Weights of a small multi-label image tagger.
Model: 24-pixel images, arch vit, norm rmsnorm, activation swiglu, moe top_k, num experts 16, patch size [2, 2].
Training: muon at rate 0.0053, 6600 steps, batches of 192.
Data: trained on aerial photos of the United States (SatlasPretrain), 50862 training examples.
Rows from expert 3 of block 5, named by matrix and row number. Rows with one number belong to one neuron. Each number is 500 + 40 x the weight over its row's rms, rounded and kept within 0 to 999. All counts start at 0. Numbers have three digits each. After the name is the row's rms in percent of the matrix's.
# gate: expert gate (model.blocks.5.mlp.gate, 16x64x256), inputs 86-171
# up: expert up (model.blocks.5.mlp.up, 16x64x256), inputs 86-171
# down: expert down (model.blocks.5.mlp.down, 16x256x64, transposed), outputs 86-171
gate.32 101:489450534498481483510451546410448430560520519535497556445531445515468523467511487524465484487537520524590544475486500488530481552446533498378475540500367510478513488528524494494575559524461462484482480508547435442499496500480527506497525481530511477475531523
up.32 093:491495490498467581431511507492471525525492445499492485559436538503526520539516458475524522541484496552467463477470550586490537534561516533513475652514541466529489489521538520538551495496589580456550562547466482550556452494500453476473439433490518511498475498
down.32 101:477512477491455491420488577507530503419454481504486531517452464531522478575436529426462514533533473549427476409443462455536512519427491523497535489538454465459463454495556502504643540480565506479513556496464470482490512545484535562468502509503466453410532507
gate.33 104:521524486466480427502579546477552544505499448454525466474501463472484519563461490538481461487510476514513418488474512407467530501585514528501503432474478535435532484504486547567542542487431533511537471489475461490397535551485545504536529526492481547447544463
up.33 102:491499530516523581492464513601493500488532507504489495517513485517478483454510539464572551536511520501504576552511481513513478503466495396499471499502407519553498512479457471502520512522561415492505531510476457462541552489536440475493492472455509453480489559
down.33 105:533494442500527482527518477538535562553536511521466427494499503476511512438519495541502492545493510483508478475508495499553461530475477574531492593558512442428555443511444523523559547537535482536453521518522548388438476630534490524556500463432530405467537479
gate.34 101:478510568436501488471479527549475470546474498497518513560408423487476506507531511486460496433450482451506472438494483504548462484465443529424487481548447501472500483498587486462561580587509556459561426500484496561501408475532504549472576482491515503459562562
up.34 105:505482461553494501515493505441505575507483437502529487525571580529625489446455511453531527461370506484494430515549561555510524513498472545481516631455439478517493537496608477554464499521513529467562490525498562513476483502480471516491520554505486474513506491
down.34 101:560552457530495500459530459529525504475523456501461501531414494502491487556507480500569531486488479474497490476517493541527420545432467503473530564532531516503395530462524443541586553553449534500392491538523516569531457513524441506451503525437491502526487465
gate.35 101:564566522423504533496511514475511478507469506433477531562493520464435533539599540474514463511509524444517482540460427522542444554446499506505481510493491473489552450509589530521551502572468591513499603519487496446494389458537591492520441474579522500440507521
up.35 093:491541482453495502544493495482534523495497529461462520524493413488411533442595532469445457548486516530522491543473478498482521547472497546514509528502420455553539464489502484538528510537509540503489502501458551564530516504464500518514572464442490502512491474
down.35 094:502536555502502555402487440478458539477513507546495497517504559440465517471562466510452561457542482495516552505527545547496538496481517417460487557450461520502498510485475510479543510493496579413516535545470449556501481515489505499523487519516490512468435574
gate.36 097:503604507484505474460513563388499520552476462492559488605538425492475459493436472404631535518481561411387500500444481426522498503414531485509486518464584459428515456468515472508538481471520523554542543502432419472505491487527514488497451550512471541418483551
up.36 086:508512429528499477534564517479487465421518525525430463440531541493500523478521519538469473486453528503515477540510433508460518502487484530440485491540498477546474503475453524484480420540555441490515477471523481518559576450512497474513517536507543420538521429
down.36 088:513529434493448568474526478471513560446502385475394517511487575556456476508477453468529551500509468457532485529549543525449458446527502463546500555505528507478505524500434483527564426523532588498549469483445517549487521509463435496543472510487535479465538475
gate.37 106:499504527519444499496477449472467447555521489505451519502543524438539481420557438574414463573447496520409498466488546511537507491515475460447507435510460515535491485493441563463539432461505483517477503515545523451473514505515435548538440435454497561557466500
up.37 092:527503526501556509545484501546561501533510492481546490455454528455495474551557499497458453511539470509443512422463565536489512521540503407462508437550515429600449550455513444447496438547419426545463442542467484483439531499519499516499479470520478523527473430
down.37 094:514524533505476423501490517513538443549529587499492467469482521477560460542512552486508417513497529515496471493463497534482510489424465487515520448417437507506460500499543507515502498507438484453557536551448485505390519510469471523437481515486513515505557529
gate.38 095:479495481482459446515530534520453525477498516494475457490524522498563548481495559548451458472524516438464439507510431542541521550451520406524492478491454484507510468519548475460496465435540622466516453467551611389540607512511508490535391466524548473532416529
up.38 094:515500561477488573449481486404481492500501474499553511506388414554442481480562506500468533524576530520497559524476494476505567504500496499501511537504446477491471504491443495475516480491577431511475474507521440481416555519530494526511545553529505469474533458
down.38 095:473447462472534427523548492481500410505495526495479456462509558515503437513463516525476418519482486478459523535592525442593507516531517523536473423509480438468499492473416528507528465537474428522462498556516438470364529465523493505455492442469472487530516546
gate.39 099:489464575466461434507431514474517535482506536524508497615560552487542519513467465497476449502610440436452580565446492590508457520479536468482502581471538521530513491506505597524483528500524557527538471561487512508437542520501497543485454498469497484567450557
up.39 106:511476486488513616498537461532452431613559510554556449426388541532469497533513488520442483531519496465466568556425539548531478552432534465544497518534503449552520508485602517492481514570581460464471473544423490522498517532510394532484454517430484454514514472
down.39 105:488553484501493470512463464449416491488487487540505566548458553467472511429508578491440530547514513523379552539574538579529489484511502589458448518499482548505583522520476486552509449534529523445401480592509516466575509521451429516473512578500456563495540539
gate.40 103:552505594495520505440520517574495500513492518503471484570434439557462444428489482582585581447458591439452545519424556538475542411429494478471505512524487455475499525474490532460555492503410512553522544491466498568526451506492425527491486511479505460514547478
up.40 116:529477464516482490522491471599510515490521503489442508466524485479504509474496540484425520479468460497579420510457510511523470522472529484505517529506529512473528495492481544443502488549437556490548460492426501534507577487471555519510497452556468475436508429
down.40 116:520430465489459442571442523493493533430548498555391494463433501543488485456541525478510515450499424493460508520486504472521535473508535533475525554501488471494508544497532485524528513517529493492542481508473498515495498527480459507479461493554506472406513522
gate.41 085:574465464441521582534551505502502562585465477506469504600448538449531471508457542450545450511589490512481479430544494498545529502512487445411502498484398592475459502470470559480491459481511452435463479435496510477456485498491477545536488455463505507483496495
up.41 092:533476501490484593511497523521521492445508461552581513502458572423510498477453463459449470482486477471496543529419504431509431575465467556491498533455508499540510518522434402495471534474479491440564488521451414492505547483524456474458435452463510552489534451
down.41 087:431516526497469426501528494530516551545496510450522465423539493582490464406505510453505533491501537547478474489432446524512482518428502480613508513508482504525510543495547420493489511442494445543546443477435459523490482521564442449480505415524463465485439552
gate.42 096:493500535525492441487487477502524517471521457473404558495553450455437482452453488569510502517385485563446592485458503548505496494514473523486537556508499492527495508490469527502595484507473519578440452499511503376582571491440472472484507563466477470524492563
up.42 093:467544511520550529451526481466472520474505487529468511411482481488517436542432492518571535490511411500387508481516464516537516419477518538446497457487481505532499544505429568447504512472464516552481485498489472428565553484476596448487559554508497554565467524
down.42 097:470523508529464440531535480478522566532517478495537500470572548445542483488523470468503535477483533550555561469498573557506501472513514465548457598536543503532452549449502472432485479532389536546531468551527445430535465442542476539535468511509471485475533496
gate.43 090:513472485542449504527513486450494460532535518471442457467442445589432484518434504510526506496457525568530534519496567525444483525577458390521533440513534509556505492505495516499529524547516574541534467508536489477505497500452491549499437531551534550485475602
up.43 097:506472499494502405487498500497460503435489532496520476426515492497452455528446522472554505452483432538499462452494511514462483437477470486416463511527423525465458513481521518499495537529544576512502444488518605541523488478490455524481407468500553496451505476
down.43 089:537475490424458454474486475513555510548415491460456410491485481541424449527535546491495554435531568587455512507511535502480514515496526501448513510521517510544512465497565537459471501563508461555447496549535433524495522519459556473467558555535506500502528526
gate.44 100:502562470479520471517492545488474356505495475497468547565528545586566516406547532515516522549471543492553494510557533537527496463425485552418451527462436457544484499506510560502537487551526465498496426508552497595546499484487453498498509501473494459459529488
up.44 094:444492526515476486479490540461508540552517487468539454482438397576443511516481474445451429492514448491572500481479490574507486478569534482443476456512457522544470469508509548561464565504468534580436422460523443478524480541495451477491469539566557510512540523
down.44 093:503524566565511477429517503456466470495432521484486553480483495529472517523409446475483376481494479480465494502442450576554619470547516570489452505468438455539509471551512502460581537557490500484443474548478488432526454499501541600531520522468461475522570524
gate.45 101:470485517537445517509532450401552456515433521496535476625501500511544486472537460472430501436473592455491506561483510507490529442517467518563496540484542504454566485496475462505623459521572574505533470523589458528541526492513457558537566567542518520585542516
up.45 109:472470518471434543541524500435515470522506539492610477613547506537558488428582548464490504458470589533431520474495529540504531479519491532568487460533507517488490484495501422507573495499587634390461459513541522520587498472470566520492485497576530547577507475
down.45 108:555546545454387546507543551548493440537576507558473446467542466475421445499528457553494510529502591535498474426508509479500491538516506490547455507503464487509450491516410545523573495510468428467533505485427475501473512484488526579497473524532547399443510501
gate.46 096:452513484476495530526572508490473500526508510568563516468534429514452506445478547491493532506461464516406514491537517514438548464511530550509523412508376517489468546503475458490470425496486601442497431538515414447534421509501545487477481465502526456509518512
up.46 094:474505527450453475542543489407530461483510502539529564599480578443512536454493517540466462504511527528516499552514481445463577498517501464424504551488512515489523506512510528537518510539540515458522590501550503525566619520556447521461443540508500508548496545
down.46 103:542568523525494506520481497541599532538480556547468475486487510548547442495487469467537502603555530490562476475524484426521532502469534464570477462465452547504442494468495501428471500454506489535459483513472436504471540473494490509519560463449453470499426516
gate.47 107:509548522493493477458542522465472423541475496462469510565383441431553529532475441500536493450470526454486459481473468491502490543512532468418490489493430492433530489498553497525513528510460429531453510481500458516515547471504622530489553519460529494517468519
up.47 102:493561534460502493476480482487478573570543539489463468523583463550508498490446529495508505427557529469492600584528494464496532433505533468543465565470418503492535555479452525463550489483427464500516557477468453480459486493523522513501456610506500476563524468
down.47 099:473515503465529484471432493486452517538507547427458583484566443467407500483481501497524512483490485490512463439478539431542516595479539524477519498504497506479580512499522564487504457526508498473468475507480594456482448490441513481563498532449469526510510459
gate.48 091:447406507458458493488416478463413477504480507472537482389456556459517472476556472477407471538455434517539475451612544536514521494477467483471510518498450484549482492480531420483512492484484541473546443490502459548496480504480442496489459480498530568531458509
up.48 098:508469516503484462488476462487426540464538496440464500492533435469509505448515499515554532449356418535445470458442533467516509470513453582532498513476488491460498481504503622547557529490448499439454530470468544438502493498502473517437434493536504458513530464
down.48 098:593531494553549521439506508459483582520495444501467441455465484530548451524489539558514570478511461469420457540500516505513472464547520541523519517435533428534495422510474411533461565461560552568514487518522518522556536504509572477533445533492476430546548479
gate.49 107:537516452547480482557546562484486470544520514492501498526476466497513487520598515448436488482537482500582593564563506581513508530554522429536496477516424465373502495536504492485544578515552500426493538528588460548492461474484466413522485451449514471490541554
up.49 107:510504505446519376527505491532552428519530505501471518517484573464429498478537522493461501462486512530476442472403502454501542537499481544411494565518583532541513504493459463484491464526501535514508479523490559542541518494499484506502421485503474499490491498
down.49 107:497493523482400525502556598439524563528543466463544448540530529510506455539577466445533513460501475516463544492502559519486467447549557561541504527464445558544475542506473424492489535510575561514496500507482510576441481553497481502514504518458406548494447458
gate.50 093:488482450537491520460467521497487537530550497546513510588494478547462519483469546453448490461502471535540541512511433518470491565421511488346515606481460461588454506481513512449508453489529503480627504509555493507444453479503499473508530498559509563520533467
up.50 095:427486438495496536455398559483506559526465456436542538575572516570580533506564545439460515565528493533570432479605478468510496490445541487509500465468549448520543507484503506490450512458422481521542530432502560489424429500491505507493540499504482483466471547
down.50 096:485492517517496548467478424545423509439458465554600484475428525495518548447500567576472514535479467428512485540489516547580446488467526461511521480487506540496473447534441566486526573489464409515529463491530510499539383510480489519530477514486467500469482486
gate.51 088:465500544516426471468570520502497498508537512543489496615521414503549509529448465434596523455501434512552465525497519477460505479408525511446472476547452477491504526472438471454540528530468436480531484524555487421519527512491502454491441507524473510496517569
up.51 090:462498534497478447502503519431535621536444480445494536535506460546490482465451432522469523519560443545500434494538466497492478467506492483531522519527529451429549507486518475511398522530432511512471526500524523435490466491495509495473452490529467469540482525
down.51 085:573469539486535485580501466502442468595436485511473513578463487598551518489514533449442467492515509465459435569511467498524518539511481490486517434559429553500545452488521503469498527433515447540489480469477448550444545463501457436519526470516468480481527432
gate.52 115:498482482528536464493504465510470559473485520484535479574474589536567536524536514423455475450469434586499456488539489538519558490551494495545536495542512592565456524511434483460489547470519572446450458520526497507581530510492509502500601561517436506498479537
up.52 124:490489504530527471489514514500481513485506548504536461559419582516523504524462511442489462466504441622473496551568461583534559448515502413539513570533478569583513512481476467478503543455504574404478507503498512486594504499497451493504588516496477494516514531
down.52 119:515508492523561520468482459566521635497491493504514533598515489578513469592529417519520507449511504585559396516451494496539450497510508487482550577563492505569514485410491486486445519536502445529476431510468524489553490519459484474446482538462461461460482531
gate.53 089:532507562519478520404529503485484495516484456496496490613531431440404506558544533524540562536500498535506470531526483504554505567476522457447498574468444502570565503491498497554519443518496503468400505533480531491454464505516483447509450498480486488480484579
up.53 101:494542434482477362514468506469515480437522485522519465370443442398544515488542510380475539459419567453438533561508538533469437494498502479582513421514439458519476538507483542490570535483461421479548531489508457512531479491492480488478529510517541455496536461
down.53 097:528548410506519510503437454475475505495564444428513511442500467523519533483472470471538465518507471537482521472522561554487488416568528494437450547502488549479501449565572520485499503482531537521523558482528592502549489524512412560508530506495485517466547478
gate.54 105:560528509461556468552488477501439586458494517512498443561595439551486469491456551584534517498454481484451499564442540463485438519464505456489475561494483513470494532493533635496547494472449552548484548551467543528533399476502550480548535511476514509536496523
up.54 104:444433511576458485440510519554516425504513452499533548424419501506523511505505522463504460453531498500421461456543466532534545554563466473522522438521490492532503454501551462542571513579524421482538543512601581478522550474485485537485518585546488455451575533
down.54 105:492552539504611538479550558494525458411539496511488465553526469519482552457410561469548516478419498477430485510490417437481502535526516527432505446503562477485538479502574488507511460545469481536572538544530555531544514498505530432496481475577499536508510495