{
  "model": "multi-label image tagger",
  "dataset": "aerial photos of the United States (SatlasPretrain)",
  "train_examples": 50862,
  "image_size": 24,
  "crop_scale_min": 1,
  "horizontal_flip": true,
  "translate": 0.06,
  "color_jitter": 0.2,
  "arch": "vit",
  "norm": "rmsnorm",
  "norm_position": "pre",
  "activation": "swiglu",
  "mlp_ratio": 3,
  "head_dim": 32,
  "fused_qkv": false,
  "bias": "qkv",
  "qk_norm": false,
  "parallel_block": false,
  "inner_norm": true,
  "moe": "top_k",
  "drop_path": 0.05,
  "num_experts": 16,
  "moe_every": 2,
  "expert_mlp_ratio": 0.25,
  "experts_per_token": 2,
  "shared_expert": false,
  "patch_size": [2, 2],
  "layers": 10,
  "width": 256,
  "positions": "sincos",
  "pooling": "mean",
  "num_labels": 7,
  "residual_init": "none",
  "optimizer": "muon",
  "muon_scale": "match_rms_adamw",
  "lr": 0.0053,
  "momentum": 0.9,
  "nesterov": true,
  "orthogonalizer": "newton_schulz_5",
  "adamw_lr_other_params": 0.0026,
  "steps": 6600,
  "batch_size": 192,
  "epochs": 24.9,
  "lr_schedule": "wsd",
  "decay_fraction": 0.2,
  "final_lr_fraction": 0,
  "warmup_steps": 660,
  "weight_decay": 0.1,
  "adamw_weight_decay_other_params": 0
}
Rows from expert 4 of block 3, named by matrix and row number. Rows with one number belong to one neuron. Each number is 200 + 20 x the weight over the matrix's rms, rounded and kept within 0 to 999. All counts start at 0.
# gate: expert gate (model.blocks.3.mlp.gate, 16x64x256), inputs 64-127
# up: expert up (model.blocks.3.mlp.up, 16x64x256), inputs 64-127
# down: expert down (model.blocks.3.mlp.down, 16x256x64, transposed), outputs 64-127
gate.1,189,149,193,218,207,202,193,205,160,194,204,193,198,201,205,171,203,185,205,203,177,184,224,203,222,195,181,243,151,214,174,209,193,176,212,158,160,186,208,202,221,199,247,194,165,206,182,134,182,228,227,175,218,202,198,176,217,215,210,153,231,195,215,193
gate.2,223,224,179,182,176,213,185,215,202,192,200,201,186,206,168,174,163,195,203,209,241,186,199,211,197,181,209,257,162,217,206,162,202,176,214,194,203,199,226,210,242,214,171,195,179,167,221,230,219,235,206,228,187,209,185,179,195,189,189,233,158,227,202,174
gate.3,209,227,215,222,194,196,181,205,221,197,205,202,195,203,173,197,196,193,223,198,184,195,197,184,218,181,184,176,250,205,190,177,197,188,209,186,197,222,164,207,233,247,236,194,191,185,199,142,185,220,218,208,224,194,174,189,217,164,188,207,218,194,195,190
gate.4,208,208,225,187,211,192,220,200,203,211,211,211,213,200,209,158,216,210,245,203,218,192,207,206,210,239,181,160,219,211,223,241,207,190,183,204,227,223,172,201,210,233,177,194,203,197,204,195,218,233,218,200,197,185,165,228,173,190,166,161,232,213,210,179
gate.5,203,214,206,184,203,202,202,217,208,199,207,185,201,203,203,202,184,189,211,186,203,193,204,203,222,250,176,187,227,190,221,214,196,212,178,203,193,209,182,202,231,194,233,203,161,198,178,169,199,196,202,216,177,207,189,187,198,189,184,197,215,197,210,218
gate.6,201,218,183,201,199,197,207,196,173,206,203,179,182,194,209,129,192,177,221,200,206,160,222,194,207,204,154,223,189,157,242,201,183,215,232,217,189,198,224,202,227,230,169,233,168,205,191,170,190,198,213,183,206,197,209,197,192,207,210,170,174,194,228,180
gate.7,193,229,173,228,179,208,174,207,226,186,202,209,225,187,166,157,171,172,194,189,209,235,195,185,213,205,222,167,166,184,185,204,233,205,196,192,203,195,175,191,247,238,189,195,186,193,196,207,206,224,224,213,198,229,193,197,204,200,206,218,217,200,200,162
gate.8,202,170,217,244,189,193,195,212,207,184,199,206,206,204,235,256,212,205,184,195,182,198,179,211,191,192,216,190,193,214,245,230,176,229,200,164,193,209,194,196,222,251,167,206,180,189,183,195,190,231,160,213,200,208,182,205,206,206,198,213,186,216,177,206
gate.9,194,196,186,223,224,201,218,207,162,199,208,196,222,196,243,178,169,194,203,186,195,220,199,211,160,221,173,260,158,174,178,205,198,211,232,183,207,194,200,193,226,205,230,186,174,176,188,175,195,213,245,238,188,192,198,157,191,184,195,157,196,207,199,196
gate.10,182,181,222,209,198,212,188,186,183,188,202,207,186,208,178,219,213,206,167,205,184,178,196,189,194,190,227,216,174,236,221,179,196,205,223,176,171,206,181,199,193,150,211,209,241,198,212,247,173,211,227,178,203,235,168,169,243,208,203,166,202,205,201,179
gate.11,203,190,198,217,203,194,204,208,179,213,209,206,187,210,230,169,189,201,204,189,192,202,193,198,177,193,194,188,223,167,194,194,209,217,172,197,210,198,165,206,176,180,183,217,189,194,207,190,198,151,206,205,187,198,202,186,133,231,184,205,221,215,218,178
gate.12,205,201,221,233,215,201,197,207,191,197,208,194,178,211,184,174,211,203,207,223,176,191,202,213,214,212,191,238,172,212,224,218,201,198,229,214,192,219,222,194,242,142,145,194,216,223,218,175,207,264,187,232,188,194,211,184,234,180,243,207,221,202,213,203
gate.13,195,215,219,212,202,196,171,189,168,183,208,201,202,188,201,198,196,193,166,186,190,195,214,181,183,187,201,211,194,168,188,192,203,217,229,194,184,178,221,202,208,199,205,206,175,183,154,193,204,216,205,221,200,203,214,190,203,240,212,220,212,223,199,217
gate.14,205,185,201,207,218,182,184,203,199,210,202,179,202,206,178,212,227,181,169,208,224,211,222,225,210,205,153,173,198,222,211,228,181,186,205,203,236,185,194,212,226,189,164,206,183,199,176,141,223,213,195,226,215,199,154,183,191,177,215,210,178,203,228,177
gate.15,218,222,189,173,208,204,204,201,177,214,207,206,195,205,232,179,178,208,219,208,175,210,226,219,215,196,220,241,200,206,211,200,228,201,154,170,186,186,186,202,190,149,157,206,207,195,206,258,231,209,196,203,242,193,226,193,195,165,208,206,193,199,206,205
up.1,210,258,185,250,192,199,218,195,212,236,191,210,225,199,194,234,197,191,217,188,177,219,214,228,198,206,201,152,156,187,164,204,229,201,180,205,172,200,233,210,169,223,207,194,190,194,193,172,211,198,169,185,218,195,162,189,198,206,232,247,214,200,218,196
up.2,211,227,196,193,209,200,212,199,229,214,198,205,202,194,156,158,192,197,195,200,233,216,181,199,205,132,187,225,168,187,189,193,209,198,218,205,195,225,238,213,222,230,149,182,197,194,202,167,220,214,199,186,187,190,188,184,185,200,209,244,167,187,192,157
up.3,229,192,206,259,185,203,201,205,206,194,204,204,219,216,185,198,241,203,218,218,174,211,185,200,218,187,175,164,217,212,180,167,189,231,227,190,221,198,176,206,190,226,215,193,185,192,201,150,198,189,218,218,213,193,176,208,235,180,223,165,216,190,202,195
up.4,211,199,195,177,198,208,179,205,168,184,194,212,219,196,199,214,195,198,185,181,221,224,207,193,215,199,201,156,228,169,176,201,204,203,200,207,212,237,189,209,188,171,187,190,193,189,202,195,205,208,243,233,195,202,210,201,224,197,186,213,223,210,248,176
up.5,207,178,219,223,208,191,193,192,194,200,210,208,178,205,217,191,192,201,170,174,203,199,188,218,199,204,232,163,195,229,249,193,210,193,175,210,184,222,201,201,186,212,143,202,197,218,208,187,197,183,206,197,203,183,223,190,183,222,228,220,196,209,203,206
up.6,202,184,215,186,186,215,201,211,223,196,194,195,169,195,165,226,187,224,190,198,244,224,202,196,160,207,245,172,188,241,223,173,169,210,233,165,205,178,198,205,226,184,195,201,216,177,225,177,202,201,199,194,206,212,185,191,189,177,220,208,202,195,178,216
up.7,188,218,198,200,185,218,195,201,191,194,201,203,183,189,195,210,145,187,213,178,219,248,210,197,195,199,220,202,182,206,225,201,218,202,197,192,225,196,195,197,223,208,138,225,174,195,204,200,205,217,176,234,213,232,198,222,206,208,194,218,197,216,169,189
up.8,198,212,187,233,221,185,207,205,193,192,200,238,227,205,207,206,187,190,183,191,206,224,191,208,219,208,202,205,208,209,222,211,192,208,173,184,220,233,221,195,224,230,226,235,192,203,206,176,208,201,228,193,201,199,189,200,237,201,234,206,195,197,211,173
up.9,213,157,186,188,228,172,194,200,188,220,211,174,215,200,231,216,166,201,210,227,181,227,198,207,172,196,184,202,183,154,196,207,221,221,204,155,182,179,191,198,212,191,205,182,215,181,187,146,209,185,238,239,201,199,214,175,193,186,196,172,220,194,223,184
up.10,209,174,212,198,222,190,212,195,189,194,194,213,183,193,159,182,230,198,224,179,168,188,206,210,199,177,203,238,208,188,211,225,202,230,213,182,178,223,187,176,186,238,228,202,183,178,205,218,207,216,196,193,203,214,190,205,193,170,271,216,220,195,234,185
up.11,206,165,171,186,185,200,204,192,195,188,199,194,204,198,232,173,199,195,188,200,221,210,213,201,199,195,198,173,210,144,197,221,215,211,201,206,218,238,174,203,196,188,151,178,197,197,188,208,210,160,191,180,196,192,198,188,175,190,199,205,216,193,171,166
up.12,205,168,203,196,199,199,195,203,209,183,208,221,200,194,178,197,225,219,180,205,190,231,216,208,243,216,209,213,206,189,230,226,202,195,199,217,214,225,195,214,192,149,191,207,233,217,201,191,220,233,186,210,188,205,206,208,193,148,236,218,154,200,196,223
up.13,199,204,193,203,210,217,222,197,205,188,192,208,142,191,217,203,199,188,225,206,203,185,214,192,196,220,193,191,207,200,215,225,201,172,190,172,227,191,209,196,226,210,229,203,210,203,203,194,172,194,178,211,219,215,217,197,192,182,179,188,153,204,180,171
up.14,203,187,169,227,208,195,199,203,208,213,201,200,181,208,198,194,235,205,231,196,216,170,200,201,188,170,183,197,222,171,167,220,227,203,206,190,232,210,205,202,220,174,223,173,205,206,209,137,208,159,177,212,197,200,192,190,205,201,202,198,230,203,193,175
up.15,194,173,202,247,198,182,224,217,221,206,216,185,235,197,233,213,209,198,247,222,210,206,172,201,196,167,210,190,224,193,191,190,186,216,243,211,186,194,200,196,196,213,249,191,195,185,187,198,202,193,203,196,154,209,179,222,197,240,193,220,237,182,201,187
down.1,213,196,200,232,169,185,207,198,208,223,203,230,225,205,231,210,195,211,207,204,175,191,167,195,202,215,189,194,200,168,201,177,209,201,186,199,187,183,207,191,174,210,191,152,187,175,220,202,205,217,192,229,171,157,218,163,198,182,203,195,191,193,199,198
down.2,222,174,231,249,198,248,197,185,186,205,173,186,206,180,225,191,190,184,216,199,207,237,185,225,185,226,241,216,175,215,201,227,187,181,185,211,191,226,210,198,182,187,196,165,205,183,210,199,216,199,201,189,166,209,248,228,199,198,187,211,208,184,200,185
down.3,178,194,184,177,195,169,195,216,175,183,220,209,197,192,174,223,212,174,190,223,194,187,192,242,197,195,206,213,178,207,213,191,184,195,216,178,219,193,207,189,194,179,226,235,218,207,215,231,175,209,207,187,193,218,194,224,241,190,213,180,224,241,229,163
down.4,225,156,214,187,181,223,196,179,205,220,204,186,205,216,217,164,196,224,176,196,172,225,187,209,184,182,182,181,212,190,187,198,225,210,201,232,209,194,216,161,194,198,208,203,185,225,198,171,210,192,152,218,200,202,214,174,215,178,207,161,193,186,228,206
down.5,168,237,213,239,203,216,189,199,164,168,231,192,205,198,177,193,236,208,235,182,185,220,180,213,201,189,207,219,192,214,227,188,161,214,210,235,206,214,183,213,177,206,210,199,189,197,218,155,193,201,178,161,200,211,199,189,199,235,207,181,208,218,198,205
down.6,199,189,218,183,200,196,183,200,259,196,220,215,193,186,226,192,203,212,210,210,226,197,165,180,204,179,155,227,190,209,225,204,167,181,219,200,197,177,150,201,181,214,147,226,187,197,204,224,209,200,205,204,209,191,199,212,186,240,213,191,184,206,229,195
down.7,238,188,201,240,194,183,166,205,191,165,194,189,230,199,214,194,207,239,207,180,220,199,198,195,213,239,180,158,192,208,208,199,202,182,199,192,194,220,172,221,189,164,208,222,168,188,208,229,218,211,224,197,220,212,199,201,214,185,191,182,220,201,241,174
down.8,188,200,182,184,172,228,190,176,186,198,198,227,207,209,212,206,171,215,217,225,188,228,219,193,188,221,201,207,201,209,189,203,204,238,210,192,189,190,170,201,179,208,183,214,186,170,188,250,205,169,215,186,216,207,220,224,169,186,188,206,213,180,178,191
down.9,197,215,184,213,182,212,183,228,167,161,206,238,209,200,192,237,189,227,170,194,233,180,228,191,185,170,226,226,232,191,204,206,189,181,186,200,189,199,199,217,166,168,179,181,218,211,179,194,160,183,213,218,196,218,186,189,187,167,201,176,241,208,163,198
down.10,181,200,194,196,227,190,203,212,236,227,224,192,244,204,198,226,180,192,197,196,184,226,204,199,186,212,171,188,216,185,206,190,213,208,212,191,236,218,192,182,199,231,195,211,168,156,208,193,227,203,190,186,209,196,206,216,195,236,231,212,205,186,217,210
down.11,178,191,173,167,192,202,192,193,237,210,227,169,196,179,172,152,204,214,209,209,167,196,183,200,193,167,204,211,234,189,182,216,205,199,173,232,215,216,211,200,203,195,219,188,192,211,187,167,189,207,211,194,166,188,177,200,245,202,205,219,201,133,183,204
down.12,160,206,208,215,212,204,251,197,169,194,233,249,199,205,200,199,186,204,193,217,201,221,210,199,216,208,206,223,209,197,191,188,211,227,215,211,192,182,202,226,187,203,176,181,221,192,200,220,208,213,191,203,219,169,178,225,182,225,214,188,183,217,222,166
down.13,210,199,169,225,186,191,177,205,211,194,196,212,195,177,177,210,204,207,196,198,187,177,238,174,197,190,223,232,195,193,201,200,172,190,218,206,204,220,197,182,189,175,210,211,190,198,152,199,186,186,230,209,184,189,210,184,198,206,233,208,199,224,202,183
down.14,178,180,193,197,237,222,221,180,208,209,215,217,189,205,191,195,207,206,195,201,172,219,200,203,225,158,217,192,204,168,166,206,187,174,179,186,225,211,205,207,185,231,196,204,209,231,182,214,194,205,209,160,204,165,194,215,204,194,207,200,229,212,210,190
down.15,185,188,215,205,197,176,209,181,187,237,168,218,188,182,202,186,212,152,217,192,185,222,188,218,245,209,207,179,204,214,189,195,202,222,207,186,236,181,189,180,202,227,192,210,179,165,188,179,216,179,203,196,168,171,209,207,182,207,207,219,208,227,213,215